{"model": "image flow-matching model", "dataset": "aerial photos of the United States (SatlasPretrain)", "train_examples": 203450, "image_size": 48, "horizontal_flip": true, "conditioning": "none", "arch": "unet", "objective": "flow_matching", "cond_dim": 128, "logit_normal_time": true, "norm": "groupnorm", "activation": "elu", "weight_standardization": true, "pixel_unshuffle": 2, "widths": [64, 128, 192, 256], "blocks_per_level": 1, "scale_shift_norm": false, "attention": false, "upsampling": "nearest_conv", "init": "trunc_normal_002", "residual_init": "none", "optimizer": "cautious_adamw", "lr": 0.0024, "beta1": 0.9, "beta2": 0.99, "eps": 1e-08, "grad_clip": 3.0, "steps": 26500, "batch_size": 128, "epochs": 16.7, "lr_schedule": "wsd", "decay_fraction": 0.3, "final_lr_fraction": 0.1, "warmup_steps": 530, "weight_decay": 0.2}
Rows from block 5, named by matrix and row number. Each number is 128 + 32 x the weight over its row's rms, rounded and kept within 0 to 255. All counts start at 0. After the name is the row's rms in percent of the matrix's.
# convs0: first 3x3 conv (model.decb.0.0.convs.0.weight, 192x384x3x3, standardized in use), inputs 275-285, a 3x3 kernel for each
convs0.118 097 [152 184 162 126 143 123 109 114 101  86 110 167  63 128 122  51 150 151 128 176 148 164 213 255 134 169 212  97  65  93  77 145 152  56  91  79  82  96 143  94 134 152  76 127 132 112 101  75 137 124 125 147  45  95  82  68 114  59  37  82 132  43  98 107 109 146 120 106 141 125 139 163 186 152 138 176 186 166 124 122 147  60 109 147  99  81 134 139 123 140  95 151 165 114 225 170 123 196 169]
convs0.119 120 [ 93  91  97 101 144 114  90 146  99 127 132 115 159 119  76 117 114 118 157 244 168 146 255 189 118 229 161 167 111 128 177  87  66 131  96 144 168 195  71 170 153 115 105 127  81 153 158 187  95 138 155  58  83 119 163 160 152 125  76 136  57  80  76 190 210 104 158 121 108 117  79  89 107 140 140 173 204 168 150 191 189 110 206 114 101 201 156 119 182 108 127 146  85 172 190  69 155 177 103]
convs0.120 126 [ 71   0  77 102 173 139 161 255 101 123 117 145 158 175 116 158 162 124 154  87 108 140 124 114 133 138 132 146  83 128 185  49  76 185  76 151 132 179 118 222 120 119 130  76 114 156 168 136 173 213 167  87  50  97 163 197 121 205 211 148  93  29  77 204 242 115 185  85  75 125  84 146 207 138 113 158 113 150 160 159 193 140 151 138 123  75 108 128 116 105 134 134 137 174 142 100 200 150  99]
convs0.121 125 [ 80  11 100 130 213 167 193 255 154 121  99 107 195 208 130 134 147  94  89  70  85 102  96  60 127 125 119 169 119 118 206  66  72 186  97 141 149 150 110 173  55 109 142 120 133 171 211 146 126 174  74 152 128 106 216 244 182 165 153 112 164 121 106 206 244 107 150  75  74 120  87 101 153 120 110 157 164 180 150 184 194 123 120 156  96  47 125 135 126 144 104  56  73 162 124  99 123  80  73]
convs0.122 125 [ 34   0  61 128 178 147 198 255 127 116 124 139 140 163  86 118 178 116 130 106 174 158 117 172 171 158 198 136  88 121 173  63  77 147  74 125 122 169 105 131 132  82 117 163 129 148 167 144 155 153 166 147  63 150 177 178 115 142 150 129 114  62 109 179 224 122 109  68  56 108  82 159 196 122 125 184 128 179 158 139 214 131 150 123 107  97 113 155 128 128 152 162 158 163 184  98 130 161 105]
convs0.123 119 [ 34   4 101  61 185 172 127 255 150 104 146 137 123 191  82 102 199 134 101 140 224 129 144 192 139 140 211 145 113  92 172 116  86 124  98 109 115 202 140 169 166 140 119 145 134 112 188 152 161 211 160 157  91 114 157 215 148 168 203 143 135  47  80 161 229 142 132  63  39 128  92 145 173 134 119 146 131 152 128 160 206 120 120 211  99  73 154 119  91 130 128 143 126 145 168 118 137 144 127]
convs0.124 120 [ 63   0  96  97 141 115 201 255 141 101 114 137 140 197  87 115 162 105 123 102 190 149 139 195 156 175 223 124 115 133 180  84  84 161 103 133 109 162 153 157 130 100 122 153 111 144 174 147 153 168 165 116  56 110 154 158 135 167 159 146 137  46  97 140 225 124 139 123 103 117 100 111 163 138 112 184 176 197 147 182 207 122 117 163 107  85 149 130 129 137 144 140 160 159 200 127 156 152 120]
convs0.125 148 [103  62  99 112 126 115 182 188 128 156 162 147 164 188 146 166 165 153  89  87 120  88  86 120  94 121 133 144 122 148 148  98 104 169 125 151 109 110  91 172 139 104 165 112 121 134 130 158 138 125 175 129 107 162 140 171 146 181 190 183 156 106 161 120 127  77 157  99  99 134 126 142 148 123 102 140 150 135 139 173 166  91  89 121  98  80  97 116 119 115 125 112 113 135 103  86 174 125  97]
convs0.126 126 [ 84  18  73 104 186 118 151 255  89 136 144 164 142 141  77 109 199 135 175 129 141 183 169 173 173 172 142 109  56 100 162  67  65 136  85 134  90 198  96 149 161 131 103  96 129 145 123 108 201 227 198 119  34  85 162 157  88 179 214 169  82   9  79 177 239 116 155  63  79 136  68 170 218 135 131 184  86 122 162 148 190 156 184 111 119  96 129 157  95 104 138 180 145 147 163  82 157 184 152]
convs0.127 119 [ 51   0  85 102 161 137 222 255 142 112  91 123 155 180  86 135 136 104 131  88 135 154 132 143 173 167 181 137 107 133 192  69  85 165  77 139 133 141 128 180  62  98 130 126 142 151 193 118 147 174 114 141  88 125 178 188 128 159 137 112 153  53 121 174 217  93 141  79  73 113 105 127 167 134  92 170 181 185 141 177 171 135 122 157 110  67 139 140 157 141 141 106 146 173 164 118 145 111  95]
convs0.128 126 [ 55   2  60 110 203 139 154 255 119 132 135 142 121 162  90 118 176 131 119 111 180 125 109 155 135 128 167 149  78 110 182  73  88 156  59 133 123 195  91 154 140  84  93 108 164 147 162 158 157 158 168 154  68 138 182 193 109 138 153 120  98  49 105 169 223 108 119  36  45  97  74 193 204 107 107 179  98 157 145 142 186 131 159 134 110  90  95 141 118 118 137 156 126 149 159  89 139 144 106]
convs0.129 125 [ 79   0  45 137 161 115 203 243 117 132 113 126 165 169 118 149 147 115 158 125 180 149 134 164 147 155 194 128  83 139 151  49  86 154  65 142 162 143  88 188 125  89 142 114 103 178 181 159 126 138 176  93  55 153 175 166 109 142 121 123  94  49  93 210 203 118 148  91  83  86  82 141 191 141 116 186 148 176 171 157 195 148 156 109 120 117  89 129 139 103 149 148 148 208 175 119 190 164  97]
convs0.130 123 [ 49   0  71 109 194 151 144 255 120 129 151 146 109 152  93 131 198 139 113  94 193 129  76 163 122 105 174 163  94 118 193  64  85 166  67 130 142 217 115 164 186  73  94 123 105 148 151 169 175 143 187 152  43 139 186 203 125 182 185 142 105  52  82 165 232 124 111  67  46 103  57 183 199 114 120 179  76 175 156 124 213 131 151 133 110 110  98 131 104 103 131 155 129 115 143  72 131 157  98]
convs0.131 124 [ 47  11 104  75 113 121 162 213 124 101 126 161 124 193 121 119 165 126 148 187 239 163 191 214 161 198 239  79  86  73 124  96  74 122  97 117  85 182 149 125 141 114  90 134 126 151 172 145 155 183 170 126  69 141 147 144 124 126 134 111  90  32 102 168 203 148 113  81  80  74  95 139 180 138 125 176 150 183 148 155 202 145 159 182 105 105 117 103  95 102 126 164 166 184 214 182 157 181 140]
convs0.132 105 [130  87  94 125  90  88 154 113 130 108  86 152 139 117 210  75  36 154 116 107  62 116  95  40 150 135 134 109  98 103 119 108  91 119 137 112 134 134 201 138 128 208 145 118 197 161 170  91  79 138  14 158 235 130 181 183 102 124 141  79 143 187 120 120 108 119 126 153 173 101  99 160  82 140  71 111 151  70 143 152   7 141 154 118 130 134 111 142 125 145  90 112 197 114 114 255  48  42 192]
convs0.133 102 [130  90 106 118  91  84 155 125 129 123  88 144 161 127 208  86  43 148 103 101  67 116  98  57 144 144 137 115  99 112 133 114  98 146 147 120 141 127 223 130 141 220 152 137 195 162 170  96  83 142  31 164 235 127 196 193 123 137 168 103 155 212 127 124 114 118 119 167 180  94  91 135  65 141  58 104 150  77 140 161  40 115 156 120 100 144 122 110 139 146  73  82 172 110 115 236  65  52 180]
convs0.134 090 [137 149 124 140 128 153 199 106 144 156  97 168 149 121 186 144 118 217  68 104  82 120 132 118 111 130  94  80 183 117  83 211 145  70 180 141 116 100 152 140 171 164 156 123 181 129 131  88  92 147  87 104 115  74 181  94 151 117  74 137 181 110 156 113 120 104 127 182 155  86 153 170 113 168  91 114 186 116 104 172  32 135 123 106 130 125 101 112 117 133  95 126 151 117 178 179 104 181 200]
convs0.135 094 [141  62 110 153 125 121 167 131  92 144 101 143 136  97 191 132  65 187 108  89  65 124 107  48 129 104  90 155 115 147 171 107  98 161 122 128 160 119 139 155 134 245 145 115 223 134 143  90 116 151  58  78 183 126 170 185 122 151 176 152 102 180 168 143 128  75 142 143 193 126 117 215  90 138  74 109 166  77 142 180  36 108 142 107 119 152 149 127 133 139 131 113 147 121 105 197 141  88 201]
convs0.136 086 [126 123 101 134 130 129 186 156 137  62 137 149  84 161 158  47 145 147  50 117 103  94 129  98 103 111 120 121 168  99 124 188 106  96 170 106  71 142 150 114 129 233 124 146 213 146 107  99  76 115  80  74  77 155 142 144 157  66 115 163 123 118 184 124 129  98 140 142 141 120 151 159 129 133 115 137 179 116 149 157 110 168  63 133 178  50 151 144  73 170  93 133 117 133 150 158  80 151 148]
convs0.137 101 [170 132 143 161 117 142 160 113 128 136 129 176 139 129 183 107 108 190 159 112  80 150  99  52 139 121  61 119 117 119 122 126 123 136 142 127 146  90 161 145 102 220 122  81 211 154 156  82 127 157  82 115 179  81 161 144  80 150 150 130 119 140 133 149 130 148 159 153 188 125 144 182 128 167  92 132 157  49 171 175  55 181 139 121 180 128 134 162 121 149 120 128 210 106 119 230 115 118 243]
convs0.138 102 [177 135 163 168 137 164 149 103 119 143 137 188 127 132 205 141 146 255 147 116 115 133 103  92 100  97  51 102 131 133 127 137 126 130 138 131 141  97 173 170 143 255 114  90 222 152 150  81 153 164 108  58 137  46 180 134  66 188 179 166 107 116 116 154 159 161 144 146 176 102 145 193 126 174 102 108 149  50 172 183  38 183 137 126 183 136 158 140 115 149 122 144 224 100 135 240 161 155 255]
convs0.139 105 [134  84  99 133  89  83 158 119 123 117  89 162 142 106 211  79  34 153 121 108  63 122 100  33 140 136 119 114  93 107 123  93  89 125 122 110 139 137 199 142 130 216 134 110 200 153 167  88  85 142  15 144 240 116 177 180 104 133 145  83 132 192 121 123 114 123 128 150 179 107 101 169  79 142  72 103 154  60 147 152   0 133 156 117 135 141 117 132 129 144 103 119 214 113 111 255  54  36 205]
convs0.140 083 [136 162  73 132 134  98 188 149 121  64 124 134  64 149 139  82 185 137  14 103  76  81 122  94 121 115 107 106 153  86 140 209 124  99 200 127  80 141 156 125 138 186 127 140 208  91  67  95  66 124  97  65  52 124  92 126 156  71 132 163  81 105 177 139 124 104 157 140 121 117 160 137 120 104  99 135 181 111 130 166  97 172  58  90 184  41 113 173  59 132  84 128  96 150 145 135 126 163 144]
convs0.141 102 [149 121 137 146  97 142 172 111 148 142 120 172 144 126 197  95  79 216 115 112 107 120 108 108 125 134 116 103 145 112 104 168 128 116 154 127 127  92 161 154 129 205 154  92 208 150 161  77  95 144  78 127 190  83 191 142  85 145 128 111 172 149 124 113 106 119 123 149 156  85 122 187 117 160  90 120 161  79 174 186  41 161 124 133 158 120 123 150 123 162  99 105 189 121 131 233  93  96 237]
convs0.142 089 [154 147 146 173 116 159 178 103 110 167 104 175 122 124 191 132 114 206  92  96 115 133 138 136  99 118  66  99 180 110  96 181  96  87 162 121  94 123 158 162 168 203 111 104 238 133 114  97 138 123 106 100  91 101 171 104 168 139  84 151 144  98 168 116 145 118 127 163 170  99 155 196 120 144  92  99 174 134 144 156  51 108 105 110 121 129 139 103 103 170 113 144 149 115 181 179 116 176 196]
convs0.143 104 [170 140 166 157 142 164 143 104 110 154 144 192 123 137 217 138 137 251 139 116 121 128 111 108  89  91  43  95 136 127 122 143 114 127 139 132 142 108 184 179 156 243  99  91 222 154 149  89 161 157 118  47 124  35 182 134  80 207 171 172 107 117 110 146 170 165 143 142 171  98 148 203 112 175  94  88 137  58 168 167  20 164 133 125 170 143 159 122 110 142 129 137 222  98 142 230 154 145 255]
convs0.144 078 [166 149 122 175 186 168 169 152 142  94  98 134  85 106  18 184 168 121 136  82  71 148 130 179 141  65 103 152 132 210 132 124 148 135 105  71 149  64  61  99 106  86 166 180 110 149 134 114 154 105 157 128  41  27 129 105  92 120  75 119 173 107  51 161 138 104 107  91  81 140 135  82 113 155 114 164 181 167 147 175 177 132 156  84 104 142 145 115 130 174 111  96 119 124 171 120 200 214 185]
convs0.145 080 [122 125 127 179 192 165 157 153 116  99 123 118 163  74  28 146 146 167 113 106 131 148 150 181 106  76 138 181 127 147 141  86  77 116 108  84 179 102  51  97 112 106 147 163  87 144 126 130  92  83 144 141  34  58 141 112  91  73  73  93 139 104  54 176 106  99  99  97  87 135 106 120  88 141 142 179 179 175 139 176 189  96 136  86  56 143 151  98 144 111 125 116  95 161 152  85 189 190 164]
convs0.146 087 [159 236 210 165 187 169 150 158 135  98 125 132  75  61  48 156 215 218 132 143  95 156 158 171 126 120 128 161 113 164 124 133 174 116 115 142 105  75  93  73  81  63 140 138 119 117  89 136  74  58 112 121   0  34  92  79 124  62  62  85 145  38  76 121 101 113 109  91  87 149 139 133 115 126 107 151 162 171 137 162 197 108 182 152  87 116  98 142 143 118 110  96  77 165 137  99 211 223 198]
convs0.147 078 [180 144 157 187 188 170 167 169 117 103  61 185 157  36  91 196  84 180 130  70  68 144 133 184 134  82 118 142 124 233 139  94 157 152  32 100 159  31 105 149  45 107 209  19 121 157 128 112 109 109 138 109  55  49 127  81  85 111  49  89 147  38  39 148 125 109 108  87  83 137 101 148 120 181 119 139 189 161 126 200 142 151 152  37 111 165  79 118 158 123 123 108 178 144 144 156 195 168 185]
convs0.148 085 [150 125 223 186 201 186 158 198 133  93  79 239 166  36 125 146 116 202 124 107 140 122 162 212 112  82 151 157 170 205 148  98 125 119  72 141 132  88 149 139  35 108 141  22  96 181 129 154  96 112 136 109  19  74 160  64 132 102  36  75 118   0  52  96 113 127 105  87  96 105  88 162 124 168  96 135 206 157 113 190 162 142 128  62 119 120  97 137 137  83  94 147 183 155 157 146 148 190 196]
convs0.149 098 [152 156 162 159 151 161 134 156 156 143 128 119 125 122 136 103 120 146 167 168 146 142 137 141 131 120 120 137 111  89 126 135 144 105 135 157 120 121 143 109 122 126 136 130 142 110 127 135  97 111 105 147 142 129 108 118 128  98 118 114 148 153 140 116 129 121  95 104  87  98  85  77 140 118  88 129 105 109 165 172 170 105 113 158  79  81  83 150 116  92 142 141 127 150 145 154 126 120 121]
convs0.150 080 [144 155 179 179 191 165 156 166 106  93 105 170 137  47  51  86 135 182 107 123 112 104 143 192 111  78 169 165  95 159 127  70 116 126  87 128 171  32 103  90  86 131 115 123  94 143 130 104  85  97 161 126   4  50 132  63  67  78  67  95 117  19  34 183 104 119  93  92  86 120 107 130 101 185 138 158 176 164 169 206 198 140 137 108  92 156 139 109 143  86 117 111 118 159 149 109 176 223 201]
convs0.151 079 [150 143 152 186 196 170 164 174 125 141  98 175 188  11  60 150 107 209 127 118 114 139 158 181 119  80 111 165 118 173 148  80 113  99  41 145 159  88  88 146  84  92 165  20 119 142 126 162  68  85 116 115  34  72 137  91 103  82  59  64 124  43  69 138  99 105 105  86  86 129  98 161 100 160 125 147 181 169 106 194 152 111 174  54  74 151  87 128 165  80 132 137 117 172 148 137 175 160 179]
convs0.152 090 [201 189 153 152 162 156 165 113 116  79  72  96 150 109 113 197 102 128 110  92 106 116  90 115 114  58  70 106  97 168 120 111 156 192 145 152 133  29  86 101  82 175 155 148 159 153 147 118 124 116 115  63  87   6  99  75  72 134  73 102 103 104  56 174 145 121  90  85  81 125 120  42  68 162 117 135 172 135 199 205 180 164 181 156  80 149 148  22 134 113  70  48  80 137 138 157 255 255 255]
convs0.153 085 [155 161 189 155 183 166 128 185 130 100 161 164  81  83  53 136 166 145 111  98 136 131 158 237 111  56 107 131 143 163 123 164 135 127 130 137  81  72  75 133 148  67 130  59 112 116  84 123 158 169 163  90   0  42  76  50 103 149 103  80 124   0  40 109 192 133 110  85  92 104  99 127 167 161  99 116 157 152 161 216 159 178 112 104 147 133 108 127  78 116 110 146 117 103 165 126 181 223 217]
convs0.154 085 [157 251 206 163 180 161 138 163 130  90 190 159  55  97  59 124 232 158 132 159 105 143 179 189 124 126 120 141 106 135 122 154 176  99 103 103  82 118 114  68  94  92 123 153 139 121  71 151 117 111 173 160  54  73  66  80 147  80  83 119 164 104  84 108 108 125 100  89  90 141 155 124 143 141 144 153 155 170 143 135 191 139 148 165 108  88 122 150 123 171 118 136  77 133 138  88 145 199 175]
convs0.155 087 [144  88 211 150 173 164 133 184 100  46  39 160 173 222  81  95 164 133  96  68  87 117 109 217 147  70 202 150 160 210 137 116  95 138 158 132 174  83 173 118  90  64 144 206   5 178 220  99  77  54 155 168   8  61 176 150  94  91  47  81 153  30  15 149 160 118 103 116  90 121  91 109  64 130  36 196 201 171 135 159 230 171  94 119 126 118 100 131 124  68  34  35 113 144 222 124 140 249 180]
convs0.156 091 [157 137 132  88 224 119 109 217  96  81 111 117 154 132  86  88 133 130 149 180 119 178 177 211 154 110 201 150  57 137 183  76 135  89  89 156 161 171 106 127 158  49 108 142   0  86 113 126 127 137 173 125  15 119 154 180 145 103 128  83 118  69  63 125 105 134 174 131 147 165  63 124  80 107 145 157 184 201   0 116 204 122 190 150 112 172 139 154 179  71  71 107  71 115 162  90 141 167 113]
convs0.157 084 [152  46 165 152 155 142  92 163  98 145  81 117 144  65  94 146  97 149 180 143 132 212 155 178 176 145 150 139  78 185 139  45 129 133  70 138 171 126  75 157 140  38 169 128 102  99 154 157 102  85 142 131  66  92 135 156 114 120 108  83 139 105  98 117 116 105 119 104  89 136  90 149  69  93 107 134 154 187  91 123 127  66 186  44  44 235  70 100 198  91 111  99 105 116 125 100 162 129 143]
convs0.158 086 [ 84 207 148 107 213 135  67 161 106 139 127  98 114 111  76  78 142 108 143 171 130 166 150 230 124 131 218 164  74 111  90  67 116  87 124 148 142 129  54 105 155  41 141 121  95  96 124 148  99  88 190 140  29 126 107 152 126  91 118 114 137  64 110 162 101 114 127 104  98 122  80 116 134  69 131 136 113 214  76 136 140  87 155 142 113 199 134 149 132  86 117  91  43 135 133  77 139 138 116]
convs0.159 100 [118 177 196 123 170 161 101 138 110  91 136  88  83 128  50 134 182 102 127 176 190 129 207 202  83 150 151 150 118 142 128 104 132 118  87 151 107 154 103 106 174  80  99 185  67 127 105 188 178 139 237  97  48 109  84  99 157 145 141 205 127 109 105 158 164 140 141 133 113 162 127  76 138 116 169 154 143 181 150 144 249 103 145 144 122 185 194 130 169 134 134 117  23 134 136  17 191 196  98]
convs0.160 091 [103 208 137 106 168 128 116 144 122  99 141 129  93 143  77 102 185  71 135 153 114 136 178 223 129 156 165 103 116 156  80 127 156  70 124 146 111 112 101 112 124  65 124 151  84  96 101 148 139 109 174 122  38 140  84  97 165 116  94 104 132  53 114 123 113 140 127 115  91 109 120  82 166  94 135 138 140 221  88 105 184 115 111 145 139 111 148 160  94 132 124  97 103 129 153  88 148 173  86]
convs0.161 116 [ 92 110 108 117 139 145 131 160 170 106 131  45 106 137  75  61 103  38  82 116 103 110 132 142 140 167 204  86  93 102  57  79 102 109 104 111  84 133  75  84 181  84 189 224 153  57  43  71  37  35  34 140  91 127  68  94 100  38  93  53 143 149 123 102  81  64 129 132 101 143  75  80 120  76 120 121 106 189  86 106 131 107 149 155  82 144 124 138 175 145 107 106  38 139 136  81 112  98  29]
convs0.162 104 [123 205 179 120 168 162 101 117 126 106 124 118  85 107  61 133 161  81 150 155 204 165 153 219 160 146 211 108 128 120  82 112 104  97 114 118 132 140 128 106 160  97 130 170  63  99  92 174 157 110 218 168  77 170  71 103 170 100 144 182 128 125 126 123 123 142 109 106  77 172 151  78 150 109 175 158  98 202 125 103 255 111 114 149 137 124 158 153 133 136 163 100  36 143  80   0 189 137  59]
convs0.163 106 [105 165 178  96 140 142  73 117 119 111 151 124  92 139  64 148 180 102 149 186 222 157 217 249 106 176 208 121 123 134 108  97 104 135 105 112 125 182 134 131 196  98 138 184  53 130 106 193 177 150 242  98  70 167  92 104 168 128 151 189 117 116  94 146 176 140 110 129  98 164 128  71 166 122 195 183 131 203 163 133 255 128 139 144 165 154 191 145 129 131 154 137  28 148 111   0 200 174  70]
convs0.164 093 [ 82  98 119  96 174 142 117 173 149  72 147  74  90 114  51  74 143  70  98 143 152 123 179 193 143 167 246 142 110 160 124  65 122 107  95 142  96 164  62  95 139  67 135 183  61  71  77 190  88 110 141 174  77 206  86 145 184  52 100  72 126  92 123  95 101 120 114 110 125 144  82  94 127  85 146 172 168 237  65 108 218 102 142 158 108 154 172 160 164 144  95 127  49 131 135  51 105 136  47]
convs0.165 095 [135 116 220 123 171 187  94 175  98 114  97 146 144 145  51  68 146 128 125 167 190 163 158 255 137 115 207 160 112 104 137  78  69 130 105 130 181 118 116 129 150  43  96 152   4  84 133  80  50  85 148 133   0  80 135 133 106  33  73  87  93   0  33 116 117 118 123 146 117  99  87 120 107 123 134 170 174 221  84 128 184  99 134 198  96 188 132  93 171  68 112  78 112 165 182  77 125 188 116]
convs0.166 087 [172   0 159 153  77 164 141 165 126  98  94  83 141 119  73 143 109 117 174 110 161 162 162 167 159 179 164 122 123 243 147  27 134 174  47 129 140  79  34 132 160 107 181 158  67 121 109 192 128 130 192 122 113  92 120  98 123 166 147 147 160 119  77  90 159 108 102 160 133 137 107 111  43 120 113 125 149 181  85 158 245 131 143  64 117 239 154 114 215 122  88  96  53 117 122  65 105 132  79]
convs0.167 083 [107 115 199 127 196 153  61 169  91 154 125 121 153 109  96  90 115 124 162 184 162 180 156 192 114 130 174 191  78 126 132  31  78 130  97 134 166 148 117  95 172  64 122 134  31  95 167 159  72  76 132  99  44 110 127 170 125  61 120  84  72  78  67 134 104 112 114 117  99 132  65 127  90 104 112 143 140 225 112 135 128  64 176 130  53 220 120 105 159  35 125 113  62 156 142  73 174 143  98]
convs0.168 102 [141  43 135 114  95 137 145 169 154  81 107  91 124 117  77  89 103  85  96 114 171  58 106 139 138 119 123  91 134 148 132 145 134 147 164 148 136  65 103 142 126 144 135 115  79 117 139  79  76 173 146  96  73  58 109  84  84 161 167 181 142  27  58 162 157 152 101 159  73  97 121 103 110 192  92 112 152 102 174 176 172 214 107 160 165 131 142  79 118  86  80  73 110 153 131  98 110 160  98]
convs0.169 106 [198   0 127 166  74 181 232 213 159 122  43  95 170 102  73 171 126 198 131  60 100 181 157 184 176 177 141  55 127 174 194 163 172 111  47 130 186  31 151 190  78 106 154 133  98 115 143  76 112 185 168 107  74  69 159  88 147 119 130 117 178  40  94  86 115  67 105 172 109 135 174 101  81 190  68 134 213 128  84 121 168 169 118 111 136  88  94 111 221 128 138  63 189 128 143 145 111 205 150]
convs0.170 092 [149   0 144 134  44 199 189 148 176  51  85  69  94 133  89 106 126 145  82  74 202  74 118 181  93 167 175  83 193 127 163 168  86 128 136 113  82  92 130 136 167 135 132 156 104 119  93 114  97 161 154  66 106  46 101  57 128 153 147 150 107  26  74  54 154 151  88 176  87 107 169 101 107 199 129 107 162 135 136 178 182 129  94 163 110 107 173  60 131 160 120 107 138 153 162 116 150 217 118]
convs0.171 106 [138  67 194 137  96 206 159 157 145 151  23 211 198 109 159 126 119 205 107 182 187 133 189 219  80 131 150 132 144 118 185 112  61 139 110 132 184 107 236 211  91 145  98 116  88 108 174  88  50 183 128  58  55 105 151 134 154  78 121  88  91  17 109 113 107  92 144 143 103  57 112 126 104 190  88  88 186 155 139 136 131  90 170 174  71 134 111  43 186  72 141 120 189 186 173 146 158 201 147]
convs0.172 097 [158 154 124 133 171 102 115 143 114  96 122  74 112 126  71 109 106  55 184 176 189  90 118 154  64  43  46  74  72 109 130 161 121 112 187 164 109 123 130 178 167 102  95  62  68 127 147 117 178 163 170  31  73  41 103 100  87 247 186 191  83  38  60 208 216 177 150 106  89 122 107  73 168 210 161  69 132 101 159 187 125 178 141 143 172 128 169 107  75 106 109 109  94 141 146 123 160 122 125]
convs0.173 107 [ 88  88 227 100 157 197  43 138 100 173  72 213 169  61 196  70  64 179  96 196 241  30 139 190  28  31 184 208 134 132 146   0   6 145 158 179 161  85 162 174  76 218  71  32  86  94 210 158   0 131 108  71  47 162 138 141 136  89  85 155  62   8  84 144 102 118 186 136 164  49  44 196 141 136 105  96 157 145 169 162 111  86 102 136 105 184 138  97 112  30 134 114 108 180  96  89 117 160 142]
convs0.174 105 [158   0 122 166 134 199 183 190 152 115  42 119 201  98 113 161 137 213 114  86 167 151 165 207 160 148 189 105 139 186 184  93 125 120  79 140 214  28 103 225  79 153 167  98  89  90 158  97  49 189 153  77  40  93 163  89 104 115 135 136 125   3  66 105 126  85 131 163 103 100 139 163 106 207  93 111 181 135 127 157 148 157 122 103 132 131 125 127 187  98 128  94 180 150 127 128 139 194 153]
convs0.175 095 [126  78  49 122 165 100 143 170 169  51 124  12 108 161   0 172 134  43 118 117 130 136  94 145 120  85  90 126 135 115 189 172 103 151 142  53 122 158  55 124 233   6 169 161  29  91 104  93 176 143 187 108 161  99  62 139  75 174 235 147 151 180 103 146 181  99 121  87  41 229 100  45 109 222 169 106 154 144  86 189 143 117 176 154  95 145 152 105 159 162 144 154  89 128 162  63 190 111  68]
convs0.176 096 [ 44 216 164  56 221 150  25 147 120 122 118 169 121  90 167  86  96 142  80 219 252  27 146 196  33  28 149 202 131  77 140  42   0 116 170 126  98 193 116 149 125 174  78  34 160 105 174 168  62 112  91  73  72 136 102 162 130  96  87 125  61  64 117 156 102 134 183  31 159  72  68 212 183 103 156  76 149 157 167 198 101  28 149 149  96 145 166 123  73  77 145 179  85 168 132 106 174 114 152]
convs0.177 100 [115   0  25 135  89 125 196 175 206  39  89   0  85 157  20 223 200 157  93  15  93 133 128 182 149 206 163  79 168 185 191 213 169 113 101  80  52 107  96 146 188  15 188 175 164 100  66 133 208 164 171  90 139  69  76  87 141 212 192 110 160 126 151  35 158  92 123 121  86 190 196 108 159 182 128 115 176 141  74 192 152 113 111 105 117  92 143 143 159 222 124 101 132  92 153 109 174 188 136]
convs0.178 100 [168 136 131 200 208 178 191 223 175 171 175 100 156 170  89 163 163 127 154 123 125 119 110 139  92  90 118 190 172 116 223 179 100 230 200 136 185 152 111 231 130  65 146  72  62 164 175 149 157 134 150 128  85  66 171 209 119 225 143 103 146  94  68 207 221 132 138  82  75  94  92 117 146 156 122 122 182 176 183 206 198 123 103 145 130  97 164 132 113 194 181 147 142 138 137 125 184 160 172]
convs0.179 103 [149 215 183  68 235 113  77 212  82 150  63 194 194 116 136 119  86 134 150 255 198 140 170 208  57  17 115 153  62  86 167 111  87 117 132 165 146 173 187 211 101 116  80  14  93 108 174 110 144 178 168  36  18  95 132 175 129 148 109 127  43   8  89 175 128 116 210  49 191  96  43 133 175 136 138  81 160 150  97 164  99 105 226 154 116 113 131 121  93  67 112 141 124 142 159 140 194 139 174]
convs0.180 131 [160 147 170 123 145 114 108 186 111 105 121 134 125 128 111  73 166 143 148 154 116 141 159 120 129 135 129 116  92 116 137 116 103 100 140 157 110 142 163 113 134 101  90 131 105 121 107 116 141 138 127 157  91  97 155 113 166 124 133 152 131  79 132  89 128 180 124 130 143 130 132 128 144 137 147 139 138 160 118 119 162 156 136 137 140 130 139 163 112 119 105 151 114 121 151 105 104 170 126]
convs0.181 122 [147  98 166 141 120 137 125 162 123 144 101 117 137  91 107 103 100 130  81  70 168 121 104 168 133 122 175 126  92 123 154 102 122 112 121 161 163 117 113 154 114 111 146 120 198  92  91 110 122 149 142 130 132 164 172 143 131 146 137 118 148 128 176 107 112 130 128 129 140 118 125 168 130 135 160  98 126 131 113 125  97 128 103 100 125 121 127 151 128 144 130 132 129 112 123 127  88 123 122]
convs0.182 097 [155 205 196 104 136 161  94  68 136 110 167 152  81 174 202  73  76 153 126 125  84 115 121  70 101 111  79 101 170 129  39 194 202  42 128 191  81 102 144  84  84 148  92 146 198 147 132 137 141  81  63 177 195 150 105  95 153  89  58  84 175 185 182  88  83  82 118  84 116 141 187 160 151 147 117 139 140 109 138 114  93 159  71  72 206  63  25 219 171 109 109 115 103 137 173 168  99  79 131]
convs0.183 108 [122 116 133 123 176 132 123 217 144 120 122 104 131 108  72 150 153 122 175 170 121 166 165 115 148 147 123 132 116 182 167  94 110 110  99 164 105 123  97 140  73  38 135  77  99 123 136 169 145 111 124 144 105  94 111 149 189 143 108 145 166 110 147  84 139 117 115  98 123 185 124 122 163 124 169 144 171 174 125 156 183 140 158 106 131 144 151 196 141 164 151 131 100 132  92  41 159 127 107]
convs0.184 136 [151 149 158 128 150 135 139 186 158  95 132  98 118 166 108  93 161 125 139 146 145 139 154 139 143 141 160 132 147 142 136 155 131  87 132 124 100 151 133 108 112  95  86 163 126 119 138 154 134 120 125 169 123 121 137 139 188  98  83 112 183 147 147  88 127 126 128 118 132 118 149 119 163 139 145 147 188 169 129 130 184 158 109 127 149  97 145 175 140 175 126 158 121 126 167 113 103 166 128]
convs0.185 132 [159 121 154 121 124 110 132 179 114  99 142 124 131 159  97  74 165 112 116 130 143 121 122 153 126 122 194 119  94 129 143 105 122 107 152 153 136 106 108 113 109 104 113 164  71 114 109 111  98 119 145 171  98 136 149 112 127  98 118 145 168 107 111 117 128 158  99 138 126 142 121 103 154 175 185 169 174 179 130 135 219 157 117 146 139 115 147 180 130 141 124 141 109 154 155  92 117 188 128]